A small contrastive image-text model, trained from scratch: batches of 256, 90422 training examples.
Rows from block 4 of the image encoder of a small contrastive image-text model, named by matrix and row number. Rows with one number belong to one neuron. Each number is 128 + 24 x the weight over its row's rms, rounded and kept within 0 to 255. All counts start at 0.
After each neuron's rows are labels from the 100 images, of 14848, where the neuron reaches its highest value: "strongest on" is what is common among them. Only what is clearly more common there than usual is listed. The data: photos of plants and fungi (iNaturalist). In brackets: how many of the 100.
# fc1: MLP up (encoder.blocks.4.mlp.fc1.weight, 576x192), inputs 64-127
# fc2: MLP down (encoder.blocks.4.mlp.fc2.weight, 192x576, transposed), outputs 64-127

fc1.537 [109 153 112 115 118 116 116 150 164 161 133 134 130 121 148 107 143 139 149  92 135 107 120 175 150 100  86  89 126 112 130 141 138 114 146 119 153 103 153 147 147  68 183 164 108 146 144 150 126 107 121 146 118 140 155 123 113 132  86 155 121  98  84 155]
fc2.537 [132 121 111 197  93 144 120 130 165 111 133 131 114 125 152  93 136  97 144 133 116 106 121 124 116  78 123 129 150 148  88 132  89 161 107 144  93 119  84 153 129 119  92 110 126 145 154 100 132 150 121 139 103 148 156 112  84 137 103  99 158 143 159 139]
strongest on: order Asterales (28); family: Asteraceae (28)

fc1.265 [144 179 137 163 115  95 102 108 138 137 150 152  96 134 146  74 106 121 118  86  91 109 119 120 167 172 120 143 144 152 142 139  83 130 111  84 116 107 151 106 112 105 154 176 136 102 203 129 134 141 116 119  77 156 122 113  93 116 116 144 108 115 105 146]
fc2.265 [110 130 152  98 122 147 144  73 126 151 133 151 101 111 132 126 100 174 114 131 118 168 163 109 130 105 128 148 122 118 193 171  97 107 176 126 149 137 136 162 127 123 124 117 153 163 105 131 117 120 179 114 134 106 128 134 103 178 108 145  97 119 129 162]
strongest on: order Asterales (37); family: Asteraceae (37); text has "common" (27)

fc1.199 [129 120 148 143 118 136 106  93 144 145 174 115 146  94 126 121 117 173 125 117  75 124 118 139 129 143 138 134 135 121 141 121  67 112 124 117 155 113 109 134 102 109 126 112 152 143 113 134 148 129 124 141 124 162 147 147 136 129 133 149 114 143 104 145]
fc2.199 [116 139 139 120 115 138  75 129 134  82 160 145 119 127 115 144 128 155 124 137 127 145 135 140 161 128 130 149 148  97 137 143 169 140 108 119 157  92 184 123 157 105 153 140 135 125 141 133 119  97 171  88 160 141 107 125 132 128 168 152 122 108 108 141]
strongest on: order Caryophyllales (26); family: Cactaceae (25); text has "cactus" (25)

fc1.181 [143 152 139  62 113 120 119 133 108 143 150 151  89 122 166  98 117 146 136 146 110 154 193 131 101 108 126 150 131 148 151 120 100 160 114 115 158 146 109 151 152 120 131 103 124 155  94 193 155 127 166 120 131 106 106 124 123  92 118  80  87 134 130 128]
fc2.181 [161 148 137 147 101  93 142 170 101 110 110 117 118  87 131 123 130 111 113 163 113 110 154 142 171 136 146 115 103 118 146  71 120  91 136 119 156 118 100 102 132 169 139 111 132 139 142 165 131 100 133 139 134  88 108 132 140 136 105 154 128  87 131 145]
strongest on: order Caryophyllales (37); family: Cactaceae (30); text has "cactus" (29)

fc1.407 [121  94 132 130 178 110 139 139 105 120 138 151 155 141 121 100 134 125 147 105 141 103 123 109 173 110 115 123  95 146 129 149  93 148 100 106 159 135 139 105 134 139 169 116 129 146 151 157 179 142 171 100 132 128 140 175 104 112  94 126 107  68 127 153]
fc2.407 [122 148 131 142 116 105 156 123 139 118 124 120 109 141  77 154 120 138 141 169 127 145  99 139 127  87 114  92  99 144 142 124 135 130 125 146 142 130  87 158 131 142 138 142 124 174 114 145 124  89 103 129 149 146 139 103  82 180 133 150 164 147 145 122]
strongest on: order Caryophyllales (51); family: Cactaceae (49); text has "cactus" (32)

fc1.25 [106 134 102  79 119 123 176 119  90 163 164 149  92 136  99 102  99 134 151 110 117 101 151  81 139 152 126 115  94 116 168 158  84 141 108 139 109 107 107 138 144 135 118 144 119 163 130 158 168 163 122 106 124 112 145 137  96 154 125 112 122 104 142 165]
fc2.25 [142 133 127 150 142 148 163 112 156 104 125  97 107 121 141 146 156  95 100 165 107 125 147 133 140 135 128  97 115 101 143  87  80 128 139 109 144 145  72 100 100 172 102  77 105 146 113 137 146 131 149 134 117 139 162 153 133 117 132 141  83  89  95 108]
strongest on: order Caryophyllales (67); family: Cactaceae (67); text has "cactus" (54)

fc1.416 [100 140 192 170  97 172 147 152 158 144 138 154 110 132 111 120  97 122 121 106  98 122 118 151 149 101 125 109 150  92 109 118  99  97 132 128 135 106 153 128  98  76  94 195 117 115 109 142 112 130 145 160 131 114 150  65 122 152  87 119 117 140 103 179]
fc2.416 [107 143 112 125 133 140 149 153 159 143 157 149 148  83 109 142 135 153 109 140 159 159 138 153 145 158 141 117 108 113 109 116 161 150 132 159 122 148 104  80 155 136 125 144 148 157 107 120 128 107 176  88 144 127  93  96 122  95 160 142 125 164 132 114]
strongest on: order Asterales (27); family: Asteraceae (27)

fc1.426 [126 127 110 117 128 144 146 142 143 137 172 117 153 122  96 135 111 122 164  92 106 179 166 128 119 161 137  95  88 154 102 114 128 148 142 140 137 148 157 118 119 115  65 128 129 107 142 143 149 173 166  83 148 130  98 118 114 146 131 122 139 123 101  97]
fc2.426 [156 102 121 144 145 104 119 146 172 137 114  74 148 121 175 117 106 138 119 153 131  85 116 145 108 104 114 167  95 114 119  99 130 111  98 129 141  83 109 148 114 114 106 142  82 166 117 109 150  90  85  95 173 124 122 129 126 130  69 120 156 150 140 153]
strongest on: order Caryophyllales (75); family: Cactaceae (74); text has "cactus" (39)

fc1.48 [109 139 159 153 114 140 108 123 201 135 165 119 143 150 126 119 136 109 146  88 118 109 122 132 132 141 170 157 134 148 126 140 119 104 148 108 165  99 203 113 100 103 130  94 142 131 122 166 152 121 115 132  86 122  94 111 141 112 120 117 169 140 114 131]
fc2.48 [124 114 170 105 121 166 179 105 107 116 110  90 113 104 164 158 136 123 112 182 126  95 112 131 121 109 130 149 171 140 176  69 128 124 132  75 137 149 121 170 114 153 152  72  96 112  83 162 112 153 142 116 135 131 182 138 132 112 156  96 105 125 125  94]
strongest on: order Asterales (29); family: Asteraceae (29)

fc1.86 [125 143 112 117  67 131 118 146  97 125 127 198 149 119 109 134 112 110  99  77 103 129 118 134 106 141 109 159 114 151 142  90 139 117 126  99 140 108 146 145 153 161 123 139 150 149 146 171 126 107 110 130 111 142 145 132  91 129 100 140 136 117 121 120]
fc2.86 [118 101 101 102 111 158 126 132 107 162 147 100  80 126 102 103 127 160 124 126 118 156 111 159  96 103 169 121 133  99 104 135 124 133 152 128 141 108 138 122 160 115 129 150 150 120 145 105 131 159 154 116 119 126  94 119 119 106 168 113 137 160 160 163]
strongest on: order Asterales (31); family: Asteraceae (30)

fc1.151 [ 74 114 119 123 145 132 132 121 153 118 140 118 117 112  98 118 130 178 121 146 120 131 125 141 144 105 149 114 144 138 141 134  88 135 145 123 126 115 131 144 129  85 141  84  91 128 133 160 138 149 135 167 128 126 115 160  89 157 179  96 141 125 141 139]
fc2.151 [104  95 125 177 135 142 120 129 127 127 104 114 127 105 122 153 130 119 147 149 146 104 173 168 134 120 168 126 119 109 130  78 122 147  94 156 129 165 112 127 120 133 134 156 101  63  88 101 127  78 140 126 157 166 134  70 111 155 111 120 154 133 143  97]
strongest on: class Liliopsida (25)

fc1.32 [133 100 125 132 150 111 148 107 151 172 148 172 134 150  92  88 119 144 118 133 134 102 163 109 138 131 109 139 132 130 164 143 144 122 118 142 126 100 151 139 127 137  93 118 118 130 122 130 144 171 125 136 107 103 122 130 138 125  91  88 110 156 143 109]
fc2.32 [110 146 146  99  85 140  97 123 158  67 105 124 120 167 122 183 134 106 112 114 136  96 136 107 176 167 150 116 149  72 141 114 162 128 157 127 136 154 108  88 170 137 131 117 129  75 131 135  81 149 156 127 123 129 133  90 173 150 157 168 111 149 110 106]
strongest on: order Caryophyllales (34); family: Cactaceae (26)

fc1.467 [115 133 113 106 111 130 118 130 128 131  97 191 111 105 104 119 152 130 106 107  94 126 153 126 106 109 158 139 102 136 117 180 135  90 109 130 105 106 116 125 147 101 152 126 123 130 130 133 150 138 112 102 126  98 130 153 166 150 150 120  91 161 138 165]
fc2.467 [148 128 104 133 131 100 108 109 107 119 141 119  99 142 117 146 133 139  70 125 155 144 146 128 138 138  92 160 100 130 140 155 134 104 178 146 137  97 148 166 158 144 139 142 120 127 103 132 114  93 107  88 161 125 116  87 120 147 124 133 107 115 158 142]
strongest on: order Asterales (28)

fc1.524 [ 87 133 145 155 109 133 122 160 123 136 130 187 117 122 117 113 124 110 120  85 139 116 147 136 162 130 123 114 101 129  98 122  93 117 147  91 123  99 155 144 143 147 107 110 120 104 108 158 131 123 158 158  72 106 142 137 138 155 125 148 104 153 145 147]
fc2.524 [150 141 119 128 171 116 133 127 120 158 153 110 109 133 102 132 169 180  82 155 113 153 126  98  87 101 114 100 133 117 194 131 132 127 160 145 128 140 103 141 121 134 124 158 152 151  90 148 107 127 119 100 161 123 132 133 141 112 168  84  79 140 156 104]
strongest on: order Asterales (35); family: Asteraceae (33)

fc1.196 [180 104 119  81 131 155 158 132 108 136 144 148 105 143 107 102 107 109 112 143 130 136 118 153 152 133 122 129  97 147 116 140  94  89 150 119 139 111  98 104 112  98 113 102 152 147 124 178 166 133 113  60 124 117 136 161 135 127 133 121  80 130 120 148]
fc2.196 [161 134 112 141 123 156 132 113 129 114 135 147 110 108 125 106 115 141  92 116  76 143 159 115 112 152 145 136  90  84 127 144  90 109 155  94 137 133 115  76  90 114  88 132 123 117 127 160 125 143 124 115 138 146 129  92 143 119 115 100 109  81 136 160]
strongest on: order Caryophyllales (45); family: Cactaceae (41); text has "cactus" (39)

fc1.559 [156  97 129  88 156 124 113  70 145 130 127 138 125  78  83 139 146 141 104 110 109 197 173 135 118 111 100  94 106 133 122 121 151 148 159 113 117 104  94 129 142  91 146 125 115 132 143 155 138 150  89 130 163 124 121 128 149 176 176 137 122 153 162  88]
fc2.559 [129 137 112 156 118 116 136 169 103 124 128 135 127 123 115 119  91 134 104 130 106 104  98 133 136 146 133 104 130 124  93 133 147 118  88 101 112 130 102 152 173 150 142 170 122  87 172 141 145 114 147 122 121 181 106 121 110 163 103 157 131 109 148 102]
strongest on: class Liliopsida (27)

fc1.274 [117 137 154 144  76 139 120 138  80 131 112 148 133 123 104 124 134 153 139  96 138 167 149 114 127 139  97 127 138 122 119 129 124  99 111 120 114 174 109 104 131 146  85 119 126 147 140 164 156 137 114 114 147 108  97 174 156  98 135 137  93 101 118 155]
fc2.274 [144 134 162 148 108 147 115  92 165 143 136  78 132 106 130  79 158 149 150 135 143 113 144 146 133 108 154  89 123 124 156 125 122 178  88 128 126  83 116 143  88  75 107 132 117 136 177 148 152 105 121 110 159 163 148 123 144 122 134 131 122 139 173 148]
strongest on: order Caryophyllales (43); family: Cactaceae (40)

fc1.216 [111 132 155 131 160  78 159 135 132 132 160 105 106 132  71  82 128 126 159 137  85 143  78 118 128  94 164  79 151 126 136 140  96 138 111 102 145 113 122 114 133 131  84 143 127  98 115 182 134 139 160 154 132 154 152 146  98 131 211 114 143 137 165 127]
fc2.216 [117 110 123 154 120 129 124  82 151 124 130 109 116  99 151 156 136 132  82 151 104  92 149 113  94 141 151 159 154 153 122 100 119 147 104 150 160 145 149 158 104 149 136  86 119 118  97 119 106  94 126 109 117 119 111 119 140 140 111 118 138 119 123 121]
strongest on: class Liliopsida (31)

fc1.511 [116 119 108 137 130 174 129 114 121 129 121 117 110 139 117  88 184 172 124 126 116  88 112 141 134 113 130 100 136 117 105 148 106 148 130 146 125 151 135 149 157  95 109 104 144 143 130 137 123 120 137  91  41 172 122 155 104 106 107 103  84 115 131 142]
fc2.511 [104 167 146 146 131 144 136 141 155 113 105 102 153 138 108 118 125 138 139 128 127 130 100  99 128 133 123  82 118 106  94 127 155 172 149 140 113 146 119 117 160 153 130 161 126 128 158 140  69 126 156 130 140 185 144 124 119  99 139 145 156 152 121  79]
strongest on: order Asterales (32); family: Asteraceae (32)

fc1.239 [120 130 115 147  85 133 120 124  90 123  99 158 100 113 122 125 108 107 121 105 126 112 110 120 102 133 136 191 175 141 150 142 143  98 125 143 159  94 128 104 115 127 135 142 178 133 132 147 135 156 120 130 108 118 138  92 149 152 118 129 131 129 137 123]
fc2.239 [140 106 114 134 166 134 113 127 103 125 135 109 129 109 147 139 129 121  92 163 163 145 134 157 139 129 131 101 159 132 156 109 133 124 141 168 150 127  98 144 127 168 113 106 131 164  88 129 143 152 127 120 171  96 103 160 113 142 145 170 112 115 129  93]
strongest on: order Asterales (30); family: Asteraceae (30)

fc1.440 [ 90 125 117 101 124 138 156 137 160 114 180 116  91 104 134 130 150 135 169 130 137 114  95 129 166 116 127 115 126  97 145 160 105 154 163  95  70 132  99  94 141 156 120  99 114 119 116 127 143 112 147 145 146 141 130 145 143 109 137 195 124 147 120 110]
fc2.440 [120 126 119 163 137  97 114 128 131 119 133  81 124 128 116  88 138 135 114  99 143 114 134 146 104 144 144 112 178 104  94  98  95 121 136 143  73 119  97 115 106 127 130 118 120  87 104 155 137 134 144 118 141 158 128  92 150 125 133 146 139 144 114 131]
strongest on: class Liliopsida (33); order Asparagales (25)

fc1.351 [ 85 139 148  90 126 115 147 122 120 136 112 114  85 122  93 116 124 162 134 136 125 136 120 130 126 106 170 152 129 100 166 141 106 142 175 111 146  97 149 102 128 119 131 121 125 149  97 134 131 114 124 104 122 105 108 111 106 170 110 128 125 132 147 142]
fc2.351 [109 102 117 142 120 145 119 144 136 122 106 163 109 122 119 142 147 147 137 118  88 158 157  96 122 115 120 136 123 144  94 157  93 169 154 106 141 157  74 146 113 155  84 110 157 152 145  86 111 189 136 110  78 118 167 107 118 101 170 124 117 172 128 131]
strongest on: order Asterales (30); family: Asteraceae (30)

fc1.364 [111 160 130  78 142 168  98 134 126 139 182 120 166 140  48 140 132 176 114 140  73 129 157 154 142 132 108 155  93 128 152  84 129 137 126 113 134 126 135  90 134  80 152 105  91 132 129 150 177 117 132 106 148 131 134 156 126  96 156 171 100 123 147 131]
fc2.364 [117  93 116 122 124 131 153 137  95 141 106  82 152 122 134 103 137 148  97 176 165 106 101 186 106 135 135 133 119 128 158 128 138 130  87  96 125 151 120 159 139 131 113  93 117 151 104 137 179  97 130 127 120 144 108 169 142  80 127 114 159 144 140 129]
strongest on: class Liliopsida (27)

fc1.533 [100 139 123 103 115 114 117 100 154 157 161 146 122 116 118 148 148 164 138 122 145 132 134 133  85 101 127  94  54 112 147 111 158  99 107  88 144 118  88 104 123  98 144 133  99 142 135 152 165 170 165 156 156 154 171 155 132 105 133 127 133 123 164 121]
fc2.533 [151 134 152 134 120  78 132 155 123 124 103 100 144 125 100 120 106 173 162 140 111  99 136 114 122 120 158  99 131 133 130 133 148 170  91 122 101 135  98 153 121 108 138 148 118 160 128 179 173 114 145 118 152 153 110 111 109 121  99 132 158 118 126 116]
strongest on: class Liliopsida (25)

fc1.321 [109 131 172 116 114 164 109  71 131 125 115 147 118 111 107 135 141 160 123 146 121 147 134 132 103 135 120 128 108  98 140 130 131 125 145 102 142 111 164 142 136 115 115 171 126  81 142 169 134 119 157 106  85 158 136 140 114 153 136 139 107 125 151 170]
fc2.321 [143  98 123 137 116 199 151 134 103 154 136 142 134 109 116  97 124 168 118  89  99 138 171 164 117 142 142 115 149 132 120 124 128  93 153 114 142 101 137 142 117 113 114 101 134 109 131  75 111 127 136 125 112  96 117 140 111 130 162 147  85 100 147  70]
strongest on: order Asterales (31); family: Asteraceae (27)

fc1.514 [ 95 109 140 135 134 134 135 120  98 158 206 125 131 147 164  89 128  98 149 109 134 124 141 142 158 136 131 147 102 111 158 189  78 146 141 125 160 113 151 140 141 113 126 145 137 110 115 166 128 142 132 135  75 159 171 136 125 103 109  67  74 157 146 159]
fc2.514 [120 126 157 140 179 159 134  96 188 121 133  96 109 157 136 173 166 149 100 145 119 164 151 137 142 116 123 111 142  54 156  77 148 158 137 145 133 139 115 109 107 153 111 132 110 145 136  93 111 108 142 111 187 123 163 116 167 129 186 127 123 146 119 134]
strongest on: order Caryophyllales (32); family: Cactaceae (32); text has "cactus" (27)

fc1.446 [ 86 136 134 150 125 130 130  90 103 144 162 147 149 128  94 127 153 136 167 124 109 139 135  93 137 107 145 136 150 125 123 133 153 174 117 119  96 127 153 163 138 133  98 129 107 165 106 153 148 128 156 146  89 126 154 116 128 112 140 112 102 139 152 165]
fc2.446 [100 121 154 125 142  92 102 146 135 166 122 138  86 121 103 121 108 102 167 139 112 132  76  99 136  97 117 140 114 143 106 123  92 147  93 102 159 115 122 120 141 134 131 126 160 144 152 163 136 135 119 124  82 108 136 118 113 132  97 113 125 101 151 151]
strongest on: kingdom Fungi (34); phylum Basidiomycota (33); class Agaricomycetes (33)

fc1.38 [ 67 131 150  76 120 113 155  92 131  86 138 150 140 124 156 127 137 129 116 186 133 139 141 104 110  92 158 187 147  96 153 179 114 182 124  63 105 124 151 132 127 130 121 115 113 153 156 142 103 127 138 108 130 145 149 121 116 103 124 125 125 162 153 162]
fc2.38 [100 111 107 129 122 129  92 111 127 103 147 154  89 103 174 168 146 121 154 130  94 134 110  93 119 111 158 144 126 155 123  88 128 124 127 126 145 112 129 104 126 132 155 104 161 127 132 126 128 142 119 138 175 140 182  88  97 143 152  97 146 125 172 128]
strongest on: order Asterales (27); family: Asteraceae (27)

fc1.373 [111 120 139 136  91  53 100 131 116 149 161 130 162  92 116  95 111 118  77 133 110 152  74 127 104 116 143 113 144 120  97 159 127 106 119 115 140 159 162  83 131  91 143 141 121 134 157 146 165 123 156 138 103 141  74 175 144 124 150 132 155 142  98 139]
fc2.373 [137 118 139 142  89  76 137  92 154 132 129 126 160 127 155 174 149 146 128 151 116 123 102 144 120  96 121 134 133 166 179 120 139 138 136 143 150 135 130 180 105 130 155 125 104 132 144 147 159 107 127 126 137 128 110 109 123 144 138 118 170 140 121 139]
strongest on: order Asterales (40); family: Asteraceae (40)

fc1.309 [ 68 125 110  91 138  63 113 103 130 128 116 135  98 132 111 122 143 129 147 109 133 165  96 104  91 114 135 158 129 101 154 169 120 149 140  73  99 118 151 153 154 158 122 142 135 155 189 130 147 122 159 117 121 130  93 173 138 128 142 135 137 110 152 174]
fc2.309 [ 88 126 138 166  95 122 114  99 133  90 160 116 172 110 137 124 144 108 145 152 108 150 111 124 142 133 160  75 160 122  96 105 149 125 130 128 126 151  61  74 137 134 115 115 119 109 142 145 139 152 161 128 146 150 158 135 119 128 124 105 124 163 125 102]
strongest on: order Asterales (35); family: Asteraceae (35)

fc1.345 [121  60  86  87 101 143 128 135 121  96 122 150 141 120 124  82 129 116 117 106 110 159 145 126 111 112 126 174 138 141 181 148 123 120 127 128 111 161  92 119 150 148 102 130 116 144 143 146 166 131 115  99  93 121  88 121 121 134  92 133  78 133 142 157]
fc2.345 [146 140 171 140 116  96 122 139 145 103 156 125  95 124 150 161 178 141 130 130  80 145 159 117 111 118 131  87 124 109 134  76 119 123 130 122 170 136 134  95 120 157  88  93 138 182 159 141 144 124 166 108 132  99 131 113 133 138 146 113 128 147 133  97]
strongest on: order Asterales (39); family: Asteraceae (39)

fc1.368 [ 79 124  69  96 114 122 132 143  95 126 140 137 118 129  89 150 106 167 128 110 144 160 130 113 110 110 115 196 150  85 153 174 117 139 154  95 105 106 134 112 136 107 118 150  95 180 121 154 171 145 107 144 106 128 118 145 123 144 142 117 106 155 161 144]
fc2.368 [123 115 181 170 113 126  98 167 164 131 159 122 124 123 141 151 179 150 142 105  95 138 130 101 147 128 131  99 152 159 112 105 111 125 120 111 166 148 138 116 103 148 105 101 145 141 153 114 140 132 186 103 105 104 159 132 106 118 160 106 125 164 108 100]
strongest on: order Asterales (33); family: Asteraceae (33)

fc1.10 [103 108 169 151 112 158 170 172 108 145 145 135 107  97 126 111  96 111  97 103 129 170 116 105 136 146 146 148 112 138 119 136  95 131 132 136 111 178  95 117 112 159 132 176 165 147 162 150  96 179 156 107  94 152 127 156 112 161 120 102 141 163 129 138]
fc2.10 [170 135 128 144 104  96 112 161 135 124 140 111 113  98 130 124 135 113 130 152 184 140  79 140 139 115 129 152 138 125  98 102 135 123  85 149 113  71 147 117 144 105 141 167  93 131 152 145 173 113 111 137 158 115  92 138 148 142  87 133 161 102 132 175]
strongest on: order Caryophyllales (31); family: Cactaceae (30)

fc1.545 [128 129 117 113 122 139 150 137 121 124  84 134 127 127 106 115 144 156 132 135  86 149 141 134 101 110  98 111 167  69 128  97 118 122 116 101 140 115 101  98 131 119 144  99 112 104 143 162  96  71 130 116 109  78 141 151  80  87 116 114 100 156 116 154]
fc2.545 [107  88 127 137 107 145 101 129 135 156 135 137  93  84 122 123 148 140 123 117  78 138 115  95 133 126 148 134 119 110 109 126 113 103 151 103 130 113 109 116 157 166 108 150 124 153 165 138 104 140 184 102 150  97 155 125 115 175 109 118 107 156 155 162]
strongest on: order Asterales (37); family: Asteraceae (37)

fc1.342 [100 106  97 129 121 150 153  84 121 139 136 120 118 105 124 145 122 129 120 109 146 127 134 155 128  88 174 130 181 133 187 170 127 156 127 131  85  88 113 152 167 101 125 113 105 150 122 135 116 144 135 143  61 178 130 170 111 121 117 107 107 153 169 113]
fc2.342 [112 149 147 107 171  97 112 149  84 128 199 152 117  88 114 104 137 129  93 116 121 159  86 115 118 143  72 138 130 159 115 130 122 106 122  93 135  88 136 155 140 115 130 143 132 163  83 138 146 116 121 149 139 151 123 128 141  91 112 136 114 119 141 113]
strongest on: kingdom Fungi (56); phylum Basidiomycota (55); class Agaricomycetes (55); order: Polyporales (40)

fc1.237 [ 82 137 188 113 154 129 123 124 143 130 144 148 153 131 127 111 134 138 143  81 132 123 136 125 156 145 104 143 170 111 106 132 177 131 105  71  80 130  87 161 126  84 135 116 151 124 139 108 130 150 158 103 111 168 112 127 140  66 119 146 100 103  98 157]
fc2.237 [140 141 123 165 159 107 108 147 128 128 112  67  98 138 121 168 144  90 130 133 153 153 120 123 120 134 154 104 136 106 111 143 162 124 140 141  98 134 125 105 154 183 113 124 132 134 106 110 100 122 112  89 172 115  88 146 111 153 100 126 103 110 162 142]
strongest on: order Asterales (31); family: Asteraceae (30)

fc1.42 [ 74 101 126 115 127 121 147 123 129 146 152 160 142 117 140 109 120 120 106  82 117 115 114 131  98 144 135  94 159 131  67 149 110 148 137 104 138 153 139 110 192 114 109 121  87  99 128 168 145 139 153 148 105 122 136 136 104 132 125 110 151 152 151 105]
fc2.42 [181 170 128 111 167 131 147 128 109 110 145 143  93 123 132 112 149 121 107 163 161 161 127 106 127 124 106 115 139 138 134 108 120 154 131 134 142  68 110 151 143 124 150 163 109 130 107 151 126 107  84 131 185 120 113 108 157 132  94 114 102 111 112 165]
strongest on: class Liliopsida (25)

fc1.136 [136  63 169 107 105 132 109  54  97 159 150 141 140 127 142 137  83 136 116 152 115 169 136 159 113 110 161 127 156 136 140 137 123 136  82  92  92 111 117 141 144 138 150 136 121 107 131 139 147 157 117 112 114 147 128 156 163 143  90  94 135 145 142 156]
fc2.136 [140 167 164 117 137  72  82 128 109  74 102 140 111 138 141 158 123 142 122 131 143 139 140 104 109 151 131 111 139 122 129  85 151  87 161 108 110 139 122  92 136 133 140 128 147 135 121 154 110  96  79 126 150 117 128 141 132 159  95 113 142 117 150 171]
strongest on: order Caryophyllales (31); family: Cactaceae (27)

fc1.83 [109 107  91  84 104 141 138 118 125 115 119 131 129 144 128 155  79 115 133  96 140 125 103 116 117 139 147 113 112 148 125 160 139 139 180 131 103 166 154 120 137 108  87 127  96 138 131 136 111 176 119 129 116 117  89 168 126 142 114 112 121 148  90 130]
fc2.83 [118 143 147 182 182 146 142 155 108  97 115  98 137 116 176 130 154 108 121 121 136 114 140 140 171 135  94 136 152 113 139  87 114 114 112 102 132 116 148 110 135 169 118 124 133 173 113  85 118 125 137 120 114 142 167 107  91 119 152 144 113 139 111 116]
strongest on: order Asterales (31); family: Asteraceae (31)

fc1.91 [131 156 118 122 132 149 136 119 164 132 111 137 124 120 121 123 140 150 129 140 136 146 139  82 110 109 157 130 126 120 151 131 119 138 121 171 100 144 135 159 116 112 138 121 146 167 153 128 179 163 150 119  45 189 134 138  88 132 138 135 110 147 174 137]
fc2.91 [104  92  93 146 181 144 143 157  93 157 156 113 109 122 101 146 152 109 112 100 122 109 153 158 144 128 118 163 110 120 101 118 107 118 118 110 151 131 127 143 118 131  93 137 124 127 100 112 117  67 118 148 143 110 144 113 184  94 121  76 103 156 131 105]
strongest on: kingdom Fungi (25)